config.yaml
arch: "dncnn"
dataset: "capsule endoscopy frames (Kvasir-Capsule)"
depths: [12]
batch_size: 128
final_lr_fraction: 0.05
warmup_steps: 8000
weight_decay: 0.01
Rows from block 7, named by matrix and row number. Each number is 200 + 20 x the weight over its row's rms, rounded and kept within 0 to 999. All counts start at 0. After the name is the row's rms in percent of the matrix's.
# conv: 3x3 conv (model.blocks.7.conv.weight, 96x96x3x3), inputs 64-71, a 3x3 kernel for each
conv.0,096,197,202,176,202,187,177,192,211,187,245,155,169,242,137,176,222,192,151,189,231,180,214,240,200,180,206,170,248,214,185,227,175,129,195,196,170,189,229,178,207,211,200,228,213,200,148,164,202,160,194,231,194,210,208,190,195,197,189,217,212,222,162,210,237,204,209,219,169,229,201,213,165
conv.1,101,199,207,211,180,181,224,188,184,230,183,194,207,204,214,192,200,194,195,207,189,199,225,189,161,235,192,187,200,223,217,198,238,224,211,218,184,221,199,174,189,213,243,162,200,229,189,201,205,176,204,182,194,193,190,170,181,176,169,210,184,180,212,189,247,202,179,159,213,190,213,221,181
conv.2,103,186,197,227,211,205,222,213,195,216,195,188,163,180,187,164,152,180,156,178,180,184,200,193,203,177,175,194,225,196,195,214,197,178,199,173,185,216,210,236,210,202,214,234,194,197,188,212,186,183,204,194,184,193,205,184,168,188,182,170,197,180,199,237,202,167,191,224,204,188,219,196,217
conv.3,100,227,214,215,206,203,186,185,195,182,210,192,185,215,223,172,197,221,178,190,183,176,216,194,227,223,196,196,194,214,210,180,206,187,171,229,213,234,185,246,203,196,212,175,216,209,186,221,219,193,188,204,199,187,202,223,240,235,194,179,197,275,234,192,177,164,163,176,200,213,216,198,217
conv.4,101,215,204,202,206,206,199,191,211,194,193,155,216,180,201,168,200,203,170,206,186,183,172,208,225,191,183,181,180,212,202,182,215,221,180,230,223,194,236,189,215,213,197,209,213,210,184,206,187,183,210,167,208,181,181,221,206,195,179,189,182,246,172,184,180,182,213,182,202,224,223,204,175
conv.5,100,250,208,183,218,203,191,207,178,174,219,205,196,215,206,200,180,208,230,192,170,180,198,172,219,194,181,206,162,197,196,190,159,194,197,214,217,216,179,206,207,205,206,215,171,177,180,181,171,202,207,202,207,205,194,189,197,175,197,199,210,172,204,248,183,218,195,176,221,206,201,183,173
conv.6,103,206,213,206,183,210,199,162,196,213,162,197,209,165,213,212,161,184,190,209,188,196,261,203,219,173,182,227,187,217,205,181,205,219,170,205,209,208,205,205,176,206,197,170,185,191,171,210,199,166,200,189,171,184,181,213,208,220,202,182,200,205,192,197,161,199,200,236,227,222,190,209,217
conv.7,096,224,238,223,198,221,216,167,188,210,245,220,191,220,197,200,188,172,206,225,234,216,217,206,199,196,180,198,158,212,229,196,205,230,178,221,201,244,179,192,222,220,187,183,203,215,186,166,169,219,206,208,243,259,241,180,189,193,206,204,176,185,222,216,208,221,204,204,189,228,200,201,217
conv.8,098,220,210,191,193,202,177,191,203,179,219,184,184,227,218,222,219,205,183,214,202,197,241,194,138,196,197,195,212,203,207,235,208,192,239,208,194,231,211,227,203,196,182,197,190,201,226,217,188,216,190,181,165,158,179,198,186,173,198,200,171,142,138,139,212,215,182,226,205,209,192,157,175
conv.9,101,185,182,206,194,200,203,201,190,189,183,207,204,208,220,215,191,225,209,249,181,226,247,169,179,255,180,216,225,190,190,195,185,191,212,209,191,166,188,161,185,225,191,212,198,145,188,184,219,215,212,225,224,215,197,189,213,245,208,221,215,227,207,208,226,183,212,204,213,219,189,225,207
conv.10,100,167,194,190,177,210,196,183,181,178,198,183,197,176,219,201,197,187,195,176,181,219,206,198,221,221,210,219,210,190,166,209,196,175,198,188,230,181,214,182,196,198,189,193,209,199,185,215,201,205,214,186,231,206,201,208,204,215,228,206,206,159,204,213,184,184,237,174,263,183,247,194,221
conv.11,102,206,195,199,198,211,197,205,206,196,175,184,204,224,209,208,215,201,192,196,206,222,234,206,180,178,222,215,208,189,205,205,159,207,197,195,178,194,189,220,192,195,225,215,208,217,194,175,186,225,202,195,198,164,178,182,218,231,157,190,195,191,198,197,198,197,213,182,203,218,207,209,204
conv.12,100,171,190,191,186,212,193,183,194,183,187,199,207,194,210,225,192,188,203,176,197,211,209,196,185,152,183,217,184,190,207,204,205,209,210,211,198,159,199,241,214,215,221,189,173,166,208,188,197,197,190,184,171,186,181,217,213,210,208,213,209,159,179,180,176,211,190,201,195,177,217,202,179
conv.13,097,186,194,165,197,205,187,191,207,182,191,210,198,211,200,240,225,189,223,194,205,204,230,222,160,203,203,190,214,222,198,198,191,188,189,178,179,194,150,170,204,172,185,190,188,190,217,211,202,246,250,219,214,251,219,172,191,189,183,231,195,172,192,198,200,185,182,165,175,199,189,201,181
conv.14,102,200,223,225,184,207,216,185,182,199,213,195,161,187,181,143,151,156,149,224,221,213,178,210,158,194,215,187,194,174,219,193,168,211,181,138,163,180,207,205,171,209,199,165,159,201,184,197,218,203,202,199,186,183,171,217,208,235,212,202,213,239,235,229,196,245,202,188,211,199,177,214,199
conv.15,102,200,184,170,193,173,135,213,191,156,200,214,187,199,202,212,202,217,217,225,209,208,131,202,170,207,221,190,195,210,184,222,211,191,238,197,191,189,176,214,193,199,197,196,230,199,221,201,169,227,202,195,216,219,191,186,197,195,183,202,214,224,223,215,225,185,175,235,228,199,231,222,177
conv.16,101,203,201,210,182,193,202,183,164,168,190,219,196,150,232,193,157,204,193,210,211,194,212,186,208,234,201,222,128,220,211,157,214,248,201,236,210,166,202,180,180,203,180,196,202,198,217,178,172,231,192,177,216,195,195,188,205,206,196,167,183,205,223,192,196,180,190,190,204,239,217,203,207
conv.17,099,206,194,202,189,197,198,181,192,192,204,194,227,216,203,229,236,217,221,168,211,230,196,208,199,196,170,164,195,220,208,197,197,168,178,195,178,204,188,241,205,206,209,199,186,174,223,211,206,201,190,190,188,204,179,189,193,215,193,232,204,201,219,189,199,218,211,218,204,188,204,216,182
conv.18,090,178,187,200,167,178,196,145,144,178,165,190,184,176,206,195,170,203,194,191,202,224,201,192,198,204,190,210,230,245,224,226,244,239,219,240,237,189,234,191,192,190,187,209,219,202,168,196,214,194,228,207,198,228,211,198,207,204,217,211,191,194,193,179,193,197,204,200,209,216,190,210,187
conv.19,094,196,205,201,197,202,211,199,201,196,234,149,216,222,160,234,183,184,200,211,192,224,206,193,210,218,212,207,203,202,201,191,176,219,193,190,217,181,221,213,187,222,202,192,220,213,175,228,164,187,224,181,152,222,189,188,206,215,199,196,217,226,199,191,207,174,196,209,181,232,181,202,209
conv.20,100,166,217,194,179,231,225,180,229,247,199,205,204,191,201,192,184,182,174,204,184,193,203,177,203,214,169,206,213,187,223,211,207,183,187,204,196,211,179,203,226,218,189,192,226,168,186,186,202,195,190,196,230,190,178,180,200,202,192,183,176,189,206,162,195,212,188,184,200,205,194,198,173
conv.21,101,164,174,179,196,195,184,180,202,181,207,187,195,182,167,187,212,192,203,198,166,212,192,195,211,186,223,216,221,228,213,219,227,198,190,209,216,224,206,192,209,200,204,202,186,207,240,240,224,246,252,231,227,210,209,246,243,243,198,208,230,215,209,222,217,247,221,229,200,187,213,203,209
conv.22,094,202,204,201,202,207,214,208,210,222,199,242,175,245,234,222,226,205,221,177,220,189,207,216,183,180,204,206,164,187,206,192,210,233,139,201,210,225,194,203,201,213,182,210,200,177,233,208,178,244,219,206,219,230,210,212,193,222,209,238,192,188,207,203,177,191,206,216,195,183,236,196,218
conv.23,092,180,185,190,213,209,199,199,203,199,214,196,175,243,190,156,194,201,180,192,180,204,203,203,202,193,188,209,223,226,249,203,198,203,205,218,238,198,198,220,186,172,179,206,206,196,172,193,190,161,178,208,202,213,217,179,205,151,209,209,181,178,193,210,204,195,195,222,210,220,157,181,186
conv.24,104,180,198,178,187,189,167,170,173,160,194,198,189,216,210,187,222,220,198,209,194,203,202,214,206,185,206,205,247,213,201,219,198,207,240,216,227,223,215,188,199,201,195,224,217,210,208,175,184,228,209,188,244,217,195,177,218,248,160,202,191,204,234,209,230,222,222,177,216,203,225,202,201
conv.25,101,207,215,200,207,229,214,204,233,245,207,200,201,204,212,218,202,217,239,172,210,211,216,204,202,185,163,164,195,196,171,198,198,231,178,181,200,206,181,167,214,189,177,207,204,177,188,193,181,198,198,202,201,205,192,225,194,213,220,213,235,201,191,191,197,228,178,196,178,195,175,206,200
conv.26,099,237,216,233,197,204,218,200,190,218,207,186,195,214,229,183,206,209,199,180,196,206,209,220,221,201,208,224,239,219,199,192,233,218,241,217,245,195,199,230,200,194,217,232,221,222,239,230,218,230,197,205,225,206,221,183,189,188,211,217,188,180,204,200,168,166,197,192,227,202,201,180,196
conv.27,103,204,181,179,220,197,200,243,236,234,205,168,206,200,185,231,189,177,237,222,217,177,201,200,188,207,208,207,220,204,172,200,169,198,196,178,163,170,188,208,234,246,232,211,225,165,193,180,223,214,215,235,220,211,190,174,198,192,218,189,204,158,184,192,201,200,230,176,182,185,175,189,178
conv.28,103,202,191,177,180,187,197,178,179,187,185,158,202,187,182,193,198,197,204,189,202,194,199,201,223,192,188,223,243,238,207,205,209,169,259,227,206,230,210,177,215,201,221,179,198,179,198,199,210,211,207,184,202,176,169,196,203,238,217,213,213,200,222,227,238,205,215,205,228,239,219,193,225
conv.29,093,192,200,189,199,178,176,189,193,173,218,191,186,233,193,216,213,211,190,184,218,174,189,231,211,180,198,195,203,203,203,222,213,180,221,223,192,182,212,155,226,219,187,199,213,172,205,220,205,208,233,214,198,206,197,182,214,207,200,226,187,202,176,186,214,183,179,214,213,217,192,225,196
conv.30,093,223,209,210,235,207,209,232,234,215,209,195,223,222,200,213,216,199,182,209,207,221,194,194,189,208,211,191,191,167,176,216,220,217,198,191,203,175,196,177,176,178,233,196,178,196,222,228,232,206,232,204,211,209,206,198,228,201,191,196,202,201,197,202,220,174,194,172,186,202,208,232,184
conv.31,103,209,213,197,194,199,200,237,212,206,158,195,218,199,188,211,223,189,193,199,199,213,219,210,228,208,208,197,225,195,182,194,206,218,201,164,166,216,223,184,171,215,239,168,146,237,210,194,227,219,199,204,220,204,210,183,196,193,196,209,229,191,212,185,171,184,207,180,209,181,212,203,192
conv.32,096,213,221,199,214,202,210,182,190,200,197,231,161,214,165,188,210,230,192,193,183,197,192,218,201,188,201,209,178,233,203,193,179,172,177,234,180,202,195,181,195,211,202,218,194,208,200,200,179,188,242,223,208,245,194,219,191,190,169,228,211,185,181,217,222,211,172,229,157,215,183,206,199
conv.33,103,200,202,213,187,189,215,207,200,221,204,207,167,209,189,183,181,199,220,220,217,224,182,185,192,194,179,218,158,193,198,177,218,187,186,213,223,202,210,182,223,206,225,210,214,202,165,187,211,189,215,215,198,228,216,216,208,225,179,175,196,221,208,210,201,198,221,196,189,185,222,201,214
conv.34,102,204,210,193,208,224,209,231,243,237,196,194,192,182,200,202,188,216,218,193,219,182,199,219,173,183,199,196,176,201,216,192,216,225,215,227,219,180,232,232,175,200,188,169,174,187,185,215,223,187,199,193,201,188,167,182,228,217,209,246,216,172,201,201,192,242,166,184,206,198,194,220,198
conv.35,104,142,173,206,177,176,216,174,159,183,162,151,160,183,175,190,178,160,185,184,210,213,215,203,167,138,191,181,208,208,211,180,163,201,163,163,190,210,218,223,192,210,218,196,199,225,200,167,197,193,173,204,197,174,196,196,200,190,209,208,205,213,217,207,219,189,176,217,211,188,197,224,205
conv.36,102,252,229,219,221,202,197,225,206,193,149,192,210,179,195,197,209,224,206,233,201,173,225,209,204,219,203,202,210,199,188,181,195,178,183,185,178,201,229,228,184,216,227,195,208,215,186,199,188,200,197,177,183,190,181,178,200,179,162,189,186,174,180,195,198,207,216,228,226,194,192,203,189
conv.37,103,178,183,144,175,202,164,150,171,188,221,219,198,193,198,190,192,206,209,213,192,171,191,207,211,205,217,196,179,242,189,188,230,209,230,226,198,190,217,198,215,222,199,204,217,190,194,188,206,201,192,233,183,210,238,221,194,185,192,187,203,215,213,217,193,201,189,214,206,205,228,170,209
conv.38,102,202,202,191,208,215,196,200,205,201,202,166,180,184,188,197,217,174,186,165,186,175,166,207,179,186,231,187,214,195,203,208,207,145,190,170,213,163,184,199,196,200,196,206,217,188,174,204,184,192,202,202,180,194,202,209,199,224,184,188,183,232,209,229,248,208,160,218,215,187,171,215,225
conv.39,103,176,179,221,198,199,226,202,189,222,197,183,200,207,174,197,205,196,244,181,185,175,177,205,219,176,189,213,218,216,190,205,207,184,234,203,193,212,204,248,233,227,212,198,179,205,187,193,192,187,202,216,199,209,201,182,173,140,193,186,148,193,216,233,168,140,146,206,194,195,178,192,220
conv.40,104,187,186,177,200,212,185,206,226,197,230,212,200,209,178,182,197,155,198,191,200,216,186,186,187,201,211,203,218,224,176,220,204,194,225,201,194,183,165,162,191,180,188,225,208,213,186,218,223,184,219,220,178,207,215,218,206,167,202,187,221,177,154,211,210,219,167,181,186,211,164,186,222
conv.41,102,217,206,149,196,212,185,192,212,208,195,178,168,198,205,199,180,201,210,174,229,206,211,221,185,198,215,203,204,222,191,164,208,214,189,188,213,190,175,203,215,198,163,205,219,173,210,203,205,193,184,210,205,202,229,235,204,189,216,194,166,163,207,211,249,166,210,212,201,200,209,179,213
conv.42,102,157,170,194,181,196,219,180,204,228,207,207,169,206,204,200,217,215,200,220,207,187,203,181,208,177,199,222,210,188,147,224,187,181,222,215,206,206,169,211,226,185,196,234,191,209,157,175,186,188,208,204,222,216,194,211,225,172,191,208,151,166,229,190,205,196,186,179,195,210,189,242,164
conv.43,094,201,206,182,214,218,193,193,210,201,191,177,186,234,205,204,214,198,207,184,213,194,212,217,226,230,217,225,217,218,207,195,206,200,190,201,208,194,200,200,197,189,236,180,165,165,183,201,170,177,193,172,203,192,187,191,198,191,183,208,180,200,183,233,224,181,198,180,202,210,174,182,192
conv.44,101,197,191,185,207,209,187,187,211,195,187,188,178,209,215,191,213,219,184,205,225,156,208,233,184,192,208,219,210,240,197,215,213,161,185,205,187,181,168,192,217,197,178,216,225,172,183,201,209,195,194,192,212,199,189,208,170,173,210,209,169,217,218,182,158,163,233,223,214,215,199,215,226
conv.45,090,199,190,187,216,204,201,203,204,201,205,212,306,205,260,304,241,263,240,231,191,183,218,191,225,213,184,210,233,181,213,215,157,205,205,192,249,199,175,187,185,167,203,199,190,204,256,223,175,245,241,184,222,231,218,187,203,185,190,191,205,199,183,197,193,179,199,180,197,224,190,224,200
conv.46,100,189,178,193,214,214,203,205,201,212,202,195,225,218,195,215,218,195,220,192,183,191,199,212,203,191,173,199,200,168,195,236,183,224,216,201,239,174,191,183,242,210,164,237,206,181,226,192,167,234,205,187,204,203,198,221,179,166,197,196,190,208,204,215,230,214,181,183,174,182,200,206,190
conv.47,103,162,185,167,178,206,205,168,202,208,187,207,201,194,194,196,218,214,191,191,191,199,182,202,230,172,190,243,199,204,179,198,209,192,204,232,236,198,214,150,187,194,171,197,194,177,169,191,198,183,204,219,182,201,216,156,188,172,198,209,193,220,222,226,183,196,197,192,215,211,200,201,203
conv.48,099,203,184,196,206,210,212,201,214,228,209,181,186,197,204,187,209,217,206,202,165,194,206,173,214,208,174,193,217,203,189,188,200,168,193,188,184,196,196,212,189,201,213,181,187,232,168,179,217,180,214,217,192,220,208,216,218,187,200,205,207,198,208,216,165,271,199,181,225,187,188,210,218
conv.49,101,193,186,184,169,177,164,159,183,177,206,216,204,221,206,208,203,204,186,221,211,175,223,189,170,213,185,197,178,208,213,179,219,201,214,226,216,185,195,173,191,191,186,233,220,198,197,173,202,199,178,193,172,176,203,144,180,184,193,220,186,183,187,184,202,192,193,200,211,185,202,174,162
conv.50,103,216,210,228,201,202,202,198,215,196,181,231,193,182,221,208,193,195,210,167,193,183,171,193,203,208,195,231,192,182,182,203,206,168,198,169,161,187,206,211,189,185,194,201,179,200,186,182,208,202,202,207,198,219,220,206,202,211,210,187,168,215,200,180,221,210,205,214,211,197,227,208,227
conv.51,100,191,204,218,199,216,224,182,220,251,199,207,216,211,211,192,216,176,217,171,191,213,165,195,191,181,149,218,189,209,196,193,202,208,231,193,192,195,174,214,211,194,188,197,237,164,212,190,190,201,189,220,201,187,227,253,206,188,201,187,219,198,184,201,196,212,201,157,232,205,221,214,161
conv.52,105,158,184,220,187,190,215,228,199,197,182,155,216,195,152,202,195,171,202,202,209,210,212,194,188,191,188,200,180,185,245,186,187,223,218,199,207,202,189,183,210,181,195,209,197,224,202,202,184,216,197,184,215,188,186,169,213,188,194,202,170,203,174,200,223,190,175,205,195,162,207,188,154
conv.53,094,200,204,208,201,209,199,205,199,198,211,216,198,216,187,210,256,214,211,179,162,205,213,207,200,165,185,192,184,207,188,211,157,151,210,192,157,221,216,198,214,221,217,223,238,222,206,225,204,222,244,207,212,217,201,191,195,189,223,232,207,158,200,168,180,212,184,168,180,207,211,218,208
conv.54,103,226,213,200,219,208,199,206,209,211,186,218,180,214,229,200,218,214,205,218,211,162,191,211,177,192,219,202,212,226,186,219,208,160,179,208,196,231,200,188,209,212,226,199,198,202,171,185,218,188,184,205,200,204,202,174,221,214,182,189,183,181,200,199,200,200,196,189,182,220,214,205,229
conv.55,099,203,203,153,196,217,168,185,191,158,184,192,180,207,203,196,217,192,192,184,171,207,179,195,236,198,216,216,208,183,156,220,212,206,209,182,221,211,189,153,190,198,193,162,182,201,207,215,209,216,183,191,214,175,176,193,189,194,218,192,187,245,240,229,212,164,149,205,194,196,184,224,236
conv.56,100,220,202,204,217,200,207,218,211,200,196,187,176,193,183,182,212,208,185,203,213,202,224,211,194,207,208,191,213,212,202,175,190,201,196,187,180,215,194,190,221,212,214,190,183,232,206,182,200,206,203,204,216,221,203,205,180,202,195,171,194,216,198,227,221,178,180,202,230,200,154,213,206
conv.57,101,215,222,227,209,217,221,218,214,215,187,185,214,179,187,206,203,191,176,209,205,210,177,199,180,189,230,142,168,170,152,201,192,179,203,203,193,194,217,207,198,219,185,204,224,203,208,200,219,160,196,194,146,180,165,207,164,190,177,189,207,178,191,194,257,200,184,201,163,179,148,180,182
conv.58,101,183,175,164,183,184,177,185,188,183,220,215,239,182,194,203,182,194,214,208,204,195,205,208,210,151,193,203,213,198,204,203,190,222,220,210,191,194,179,177,243,200,206,245,214,202,206,206,187,201,200,192,207,210,189,244,221,181,218,197,221,209,180,183,222,210,209,180,179,216,188,175,178
conv.59,093,205,217,212,206,200,224,218,197,207,180,194,190,197,186,211,224,181,203,177,212,203,188,205,212,226,198,205,217,214,181,205,181,192,179,182,159,180,205,175,214,224,190,227,193,146,181,178,202,166,185,189,176,203,164,191,193,197,202,183,228,192,176,201,200,186,219,216,192,200,182,212,206
conv.60,101,236,205,221,216,204,189,195,193,175,215,193,210,219,220,214,192,191,220,180,205,240,215,198,152,227,228,191,196,186,198,207,209,217,214,184,193,221,213,236,216,212,199,209,201,185,225,228,224,220,237,195,191,189,183,202,206,197,218,220,249,145,187,172,176,199,188,217,218,194,209,195,197
conv.61,102,145,180,184,184,208,187,229,241,240,195,227,221,207,216,190,210,199,219,179,189,201,212,197,185,200,193,234,227,187,203,226,198,198,238,208,194,190,205,186,180,175,163,157,179,211,203,207,218,245,223,197,254,213,190,189,188,239,207,199,218,208,195,214,242,182,207,207,173,191,216,223,208
conv.62,101,264,211,215,220,193,204,213,212,204,200,215,211,201,216,191,209,197,188,214,204,212,192,188,186,175,176,210,218,223,206,200,190,189,231,187,148,222,200,197,198,203,218,225,217,215,215,199,205,217,212,200,213,215,203,194,209,179,186,188,195,166,194,199,228,197,208,199,224,212,210,212,181
conv.63,094,187,192,179,189,168,164,189,186,211,238,210,221,223,219,236,176,207,193,263,200,163,265,191,148,168,193,218,166,203,183,194,204,175,217,190,176,202,222,177,167,177,152,223,215,214,199,196,212,190,197,183,200,205,184,218,222,215,191,191,171,190,181,159,193,188,205,180,204,203,190,203,201
conv.64,103,185,194,226,219,200,223,212,198,219,193,202,171,196,220,222,194,219,215,255,195,194,213,184,186,203,194,191,216,183,198,204,209,180,189,226,216,222,230,237,178,192,234,173,211,264,219,208,205,208,208,216,201,196,225,199,217,210,211,196,225,207,212,234,194,219,221,223,207,230,217,148,215
conv.65,101,183,199,212,198,208,197,183,205,182,196,200,194,198,204,206,196,211,196,201,189,209,185,197,188,156,224,205,225,215,194,209,188,221,198,190,216,238,221,217,207,194,192,183,169,171,222,212,182,200,210,197,181,190,195,204,216,217,205,211,211,228,228,154,162,194,213,171,185,230,171,227,240
conv.66,104,169,174,196,190,177,178,190,187,175,200,188,180,199,189,190,194,182,183,222,209,218,222,187,218,203,192,198,230,232,220,183,211,201,185,201,174,176,215,200,179,217,190,151,238,221,176,176,214,160,163,212,172,174,214,233,189,184,220,193,203,169,153,211,195,181,209,188,194,189,221,220,181
conv.67,097,224,216,208,210,196,204,202,190,191,172,173,207,190,198,216,194,187,184,245,176,201,228,179,211,239,178,208,241,236,195,218,208,196,211,219,178,209,230,202,184,204,211,200,202,222,221,186,227,198,181,212,199,197,217,199,196,199,198,192,220,221,189,203,215,188,193,217,173,187,231,195,190
conv.68,100,198,177,164,213,212,186,192,201,176,207,223,212,219,176,196,195,200,212,207,210,243,220,218,236,218,225,224,206,177,188,218,192,191,218,218,215,180,173,188,211,210,215,236,224,224,214,224,213,217,204,216,212,204,208,184,204,231,194,187,212,183,197,206,201,191,228,195,218,242,190,178,239
conv.69,102,171,196,210,160,208,228,166,186,215,181,189,188,207,188,219,205,189,216,193,221,265,187,205,202,184,193,191,169,171,203,182,179,174,235,178,190,216,217,183,208,198,212,214,179,220,185,211,216,209,218,217,189,193,215,194,222,211,210,195,200,166,174,221,203,226,159,185,174,170,180,191,203
conv.70,103,235,212,218,201,189,197,201,189,176,213,174,196,183,176,201,209,179,226,192,204,228,184,189,198,211,196,169,171,190,221,184,164,183,192,191,215,217,196,196,210,202,202,182,173,221,197,198,209,200,197,194,209,191,194,219,209,194,190,201,197,194,199,217,223,166,248,175,188,216,175,199,209
conv.71,102,166,182,194,192,193,200,198,203,203,178,195,203,183,198,205,190,214,199,180,206,237,166,182,224,162,177,212,216,192,173,208,183,188,193,187,186,211,204,200,214,211,203,253,236,217,219,200,193,202,184,199,233,213,218,183,223,239,211,206,190,194,175,197,176,199,218,191,217,202,211,242,202
conv.72,098,226,221,234,200,202,238,196,210,259,208,189,200,216,202,198,215,194,219,198,194,194,208,185,190,238,199,185,202,189,185,194,196,224,207,195,171,219,201,196,219,204,191,185,195,194,199,192,191,186,189,181,191,203,180,208,187,202,178,188,185,177,163,178,197,203,195,213,231,206,186,182,219
conv.73,103,215,200,220,213,203,197,210,197,186,178,220,216,203,206,181,205,161,170,192,199,239,172,184,194,192,221,219,180,219,187,188,209,199,155,212,188,237,217,221,196,208,203,192,177,189,180,182,173,205,185,202,191,208,219,164,187,192,201,196,220,229,213,232,176,170,222,199,208,206,233,208,215
conv.74,099,224,203,198,205,200,206,185,196,218,209,188,169,186,158,173,166,199,208,194,207,209,195,187,174,194,186,193,188,223,201,191,217,207,171,198,187,187,172,184,243,209,201,192,185,186,184,205,201,177,185,181,171,195,181,210,198,176,179,197,195,162,204,200,199,217,191,208,243,222,197,211,169
conv.75,099,248,220,228,225,203,216,191,197,218,228,217,201,229,216,196,217,220,208,239,203,155,183,209,195,175,195,210,185,227,227,194,193,181,201,212,171,232,223,199,216,191,198,219,204,193,195,216,211,214,235,212,231,234,193,178,174,205,172,203,184,208,195,196,170,181,185,152,218,198,222,200,219
conv.76,095,195,207,182,200,203,198,188,191,201,197,210,256,191,219,292,202,232,230,215,199,179,212,216,209,189,187,225,180,190,218,160,160,196,206,177,215,184,199,184,182,193,191,168,192,219,248,217,180,267,240,192,223,226,207,200,190,192,175,210,181,235,194,235,165,204,197,188,218,205,171,202,206
conv.77,100,190,221,202,189,222,205,186,219,235,205,217,172,205,232,190,189,194,183,225,196,184,185,194,190,175,199,196,173,211,188,212,216,204,150,186,157,206,246,205,180,217,202,177,208,229,180,200,222,190,219,206,196,207,196,124,220,189,181,203,185,185,200,162,211,176,180,222,169,181,215,186,211
conv.78,100,181,191,172,184,192,169,171,165,153,214,200,201,190,215,192,199,213,197,189,215,188,220,220,176,220,202,185,194,218,216,192,216,209,189,191,227,181,200,185,200,199,212,212,183,194,194,224,217,188,208,200,202,192,194,195,178,152,178,204,165,211,215,191,227,201,200,172,211,208,180,194,165
conv.79,101,181,194,195,193,213,208,173,192,195,217,188,217,204,189,211,208,187,184,176,186,201,203,198,213,197,195,204,225,235,225,223,216,191,173,179,182,161,201,195,204,210,210,201,177,213,203,211,210,192,204,202,198,206,197,193,174,202,221,198,235,211,184,190,245,196,184,218,190,187,185,192,186
conv.80,099,192,186,203,206,193,200,202,193,194,195,221,185,182,244,177,214,259,199,171,167,191,181,187,213,229,202,185,177,197,204,187,214,190,206,240,207,135,214,144,214,214,194,212,224,186,172,207,226,199,228,212,191,218,217,229,213,204,159,191,225,182,193,203,179,178,198,205,199,219,163,189,217
conv.81,103,179,187,217,176,175,184,206,195,205,212,186,123,185,187,150,202,221,178,202,207,184,183,209,209,187,180,209,164,212,161,181,237,219,163,202,175,192,205,193,210,237,206,207,189,184,150,201,199,166,183,185,145,137,146,209,180,190,207,207,222,169,182,188,220,227,213,184,214,159,197,201,224
conv.82,103,216,205,218,200,197,211,215,209,245,191,182,191,211,222,201,225,204,226,198,205,202,198,203,186,189,214,177,151,140,170,163,180,202,188,176,178,214,216,193,207,222,208,217,203,206,192,210,195,192,201,195,188,197,191,205,196,191,188,188,194,210,245,236,199,215,195,158,193,179,197,182,174
conv.83,100,186,209,220,197,191,195,179,165,152,183,208,215,211,196,227,222,212,196,199,177,200,200,156,193,230,199,197,176,179,180,192,204,179,163,222,224,233,180,141,200,196,206,179,213,203,233,222,217,231,220,222,218,200,217,198,196,227,203,187,208,196,211,225,186,186,187,229,212,170,208,197,229
conv.84,102,240,241,220,232,221,203,218,216,203,203,214,194,211,167,206,196,159,183,176,221,203,223,215,240,198,215,219,196,168,195,185,147,206,196,196,200,206,208,190,219,207,209,175,197,197,183,178,177,185,174,200,184,199,185,203,214,229,176,179,217,188,192,215,196,179,179,186,189,183,187,205,146
conv.85,101,218,203,196,214,221,219,214,207,227,202,188,184,199,207,189,206,214,238,200,217,200,179,179,193,224,175,213,233,191,213,189,217,207,227,215,243,223,190,191,214,191,188,179,207,216,197,216,204,217,208,189,220,209,215,236,186,231,209,178,185,191,184,243,211,191,231,166,227,157,260,206,240
conv.86,100,165,188,156,178,202,186,184,207,199,175,181,200,196,208,207,217,220,195,206,211,201,201,214,199,201,195,190,205,186,206,200,177,168,199,181,178,206,220,190,181,206,210,223,219,210,195,201,216,197,202,192,172,190,183,180,203,202,180,212,219,204,183,192,183,224,213,208,197,193,214,194,194
conv.87,104,200,187,193,215,190,195,220,197,207,191,203,207,196,197,192,184,185,160,224,189,225,205,190,205,206,212,195,225,189,196,217,198,156,213,181,164,211,187,217,209,190,202,196,192,207,188,200,229,193,215,231,220,227,227,197,165,204,204,215,230,219,221,195,206,199,216,213,196,217,194,198,220
conv.88,102,191,194,211,194,189,201,190,187,212,223,219,200,205,179,171,195,195,206,194,211,188,196,168,189,218,205,228,166,191,245,229,223,210,188,186,179,202,211,245,212,208,240,175,206,196,200,191,175,204,194,186,194,177,176,177,211,206,217,225,222,209,187,167,201,210,186,191,212,208,222,170,195
conv.89,096,221,202,219,203,211,197,228,208,217,181,208,189,194,217,181,163,187,224,202,179,223,190,182,202,195,193,215,214,202,203,194,199,217,171,178,232,213,200,223,189,205,173,181,226,201,189,230,254,206,208,218,191,149,201,170,220,183,223,192,199,185,219,197,184,167,175,204,212,189,200,172,244
conv.90,100,194,214,200,182,196,172,183,199,164,216,195,202,222,213,235,217,215,208,204,214,196,262,196,168,177,214,203,232,239,208,205,199,205,185,191,226,195,195,207,199,186,175,206,179,175,224,209,189,215,210,174,214,198,155,217,212,207,221,200,191,189,221,208,177,181,170,191,199,173,169,205,217
conv.91,101,168,180,190,196,210,189,201,201,184,177,187,206,200,229,216,205,218,197,168,207,195,177,192,184,160,180,191,203,217,169,187,218,207,219,212,208,233,170,174,172,166,188,205,162,198,196,215,213,212,209,175,233,204,182,233,195,180,222,211,177,170,220,206,190,187,211,206,229,195,204,218,219
conv.92,101,163,165,146,167,189,160,167,177,146,238,226,181,208,202,199,180,205,194,224,221,183,180,184,164,169,197,177,199,212,223,208,217,210,181,196,202,174,171,187,207,192,188,196,191,214,213,200,211,219,205,209,208,210,216,193,196,192,218,208,210,203,182,179,196,204,181,223,202,178,200,199,149
conv.93,100,233,228,229,235,222,216,228,201,212,196,152,244,180,202,222,214,198,193,171,204,204,211,190,202,189,204,206,207,155,194,186,148,198,188,166,207,203,192,194,178,193,221,228,204,203,197,210,190,179,198,174,192,193,179,174,206,196,237,242,224,219,176,198,206,201,210,227,225,206,224,221,214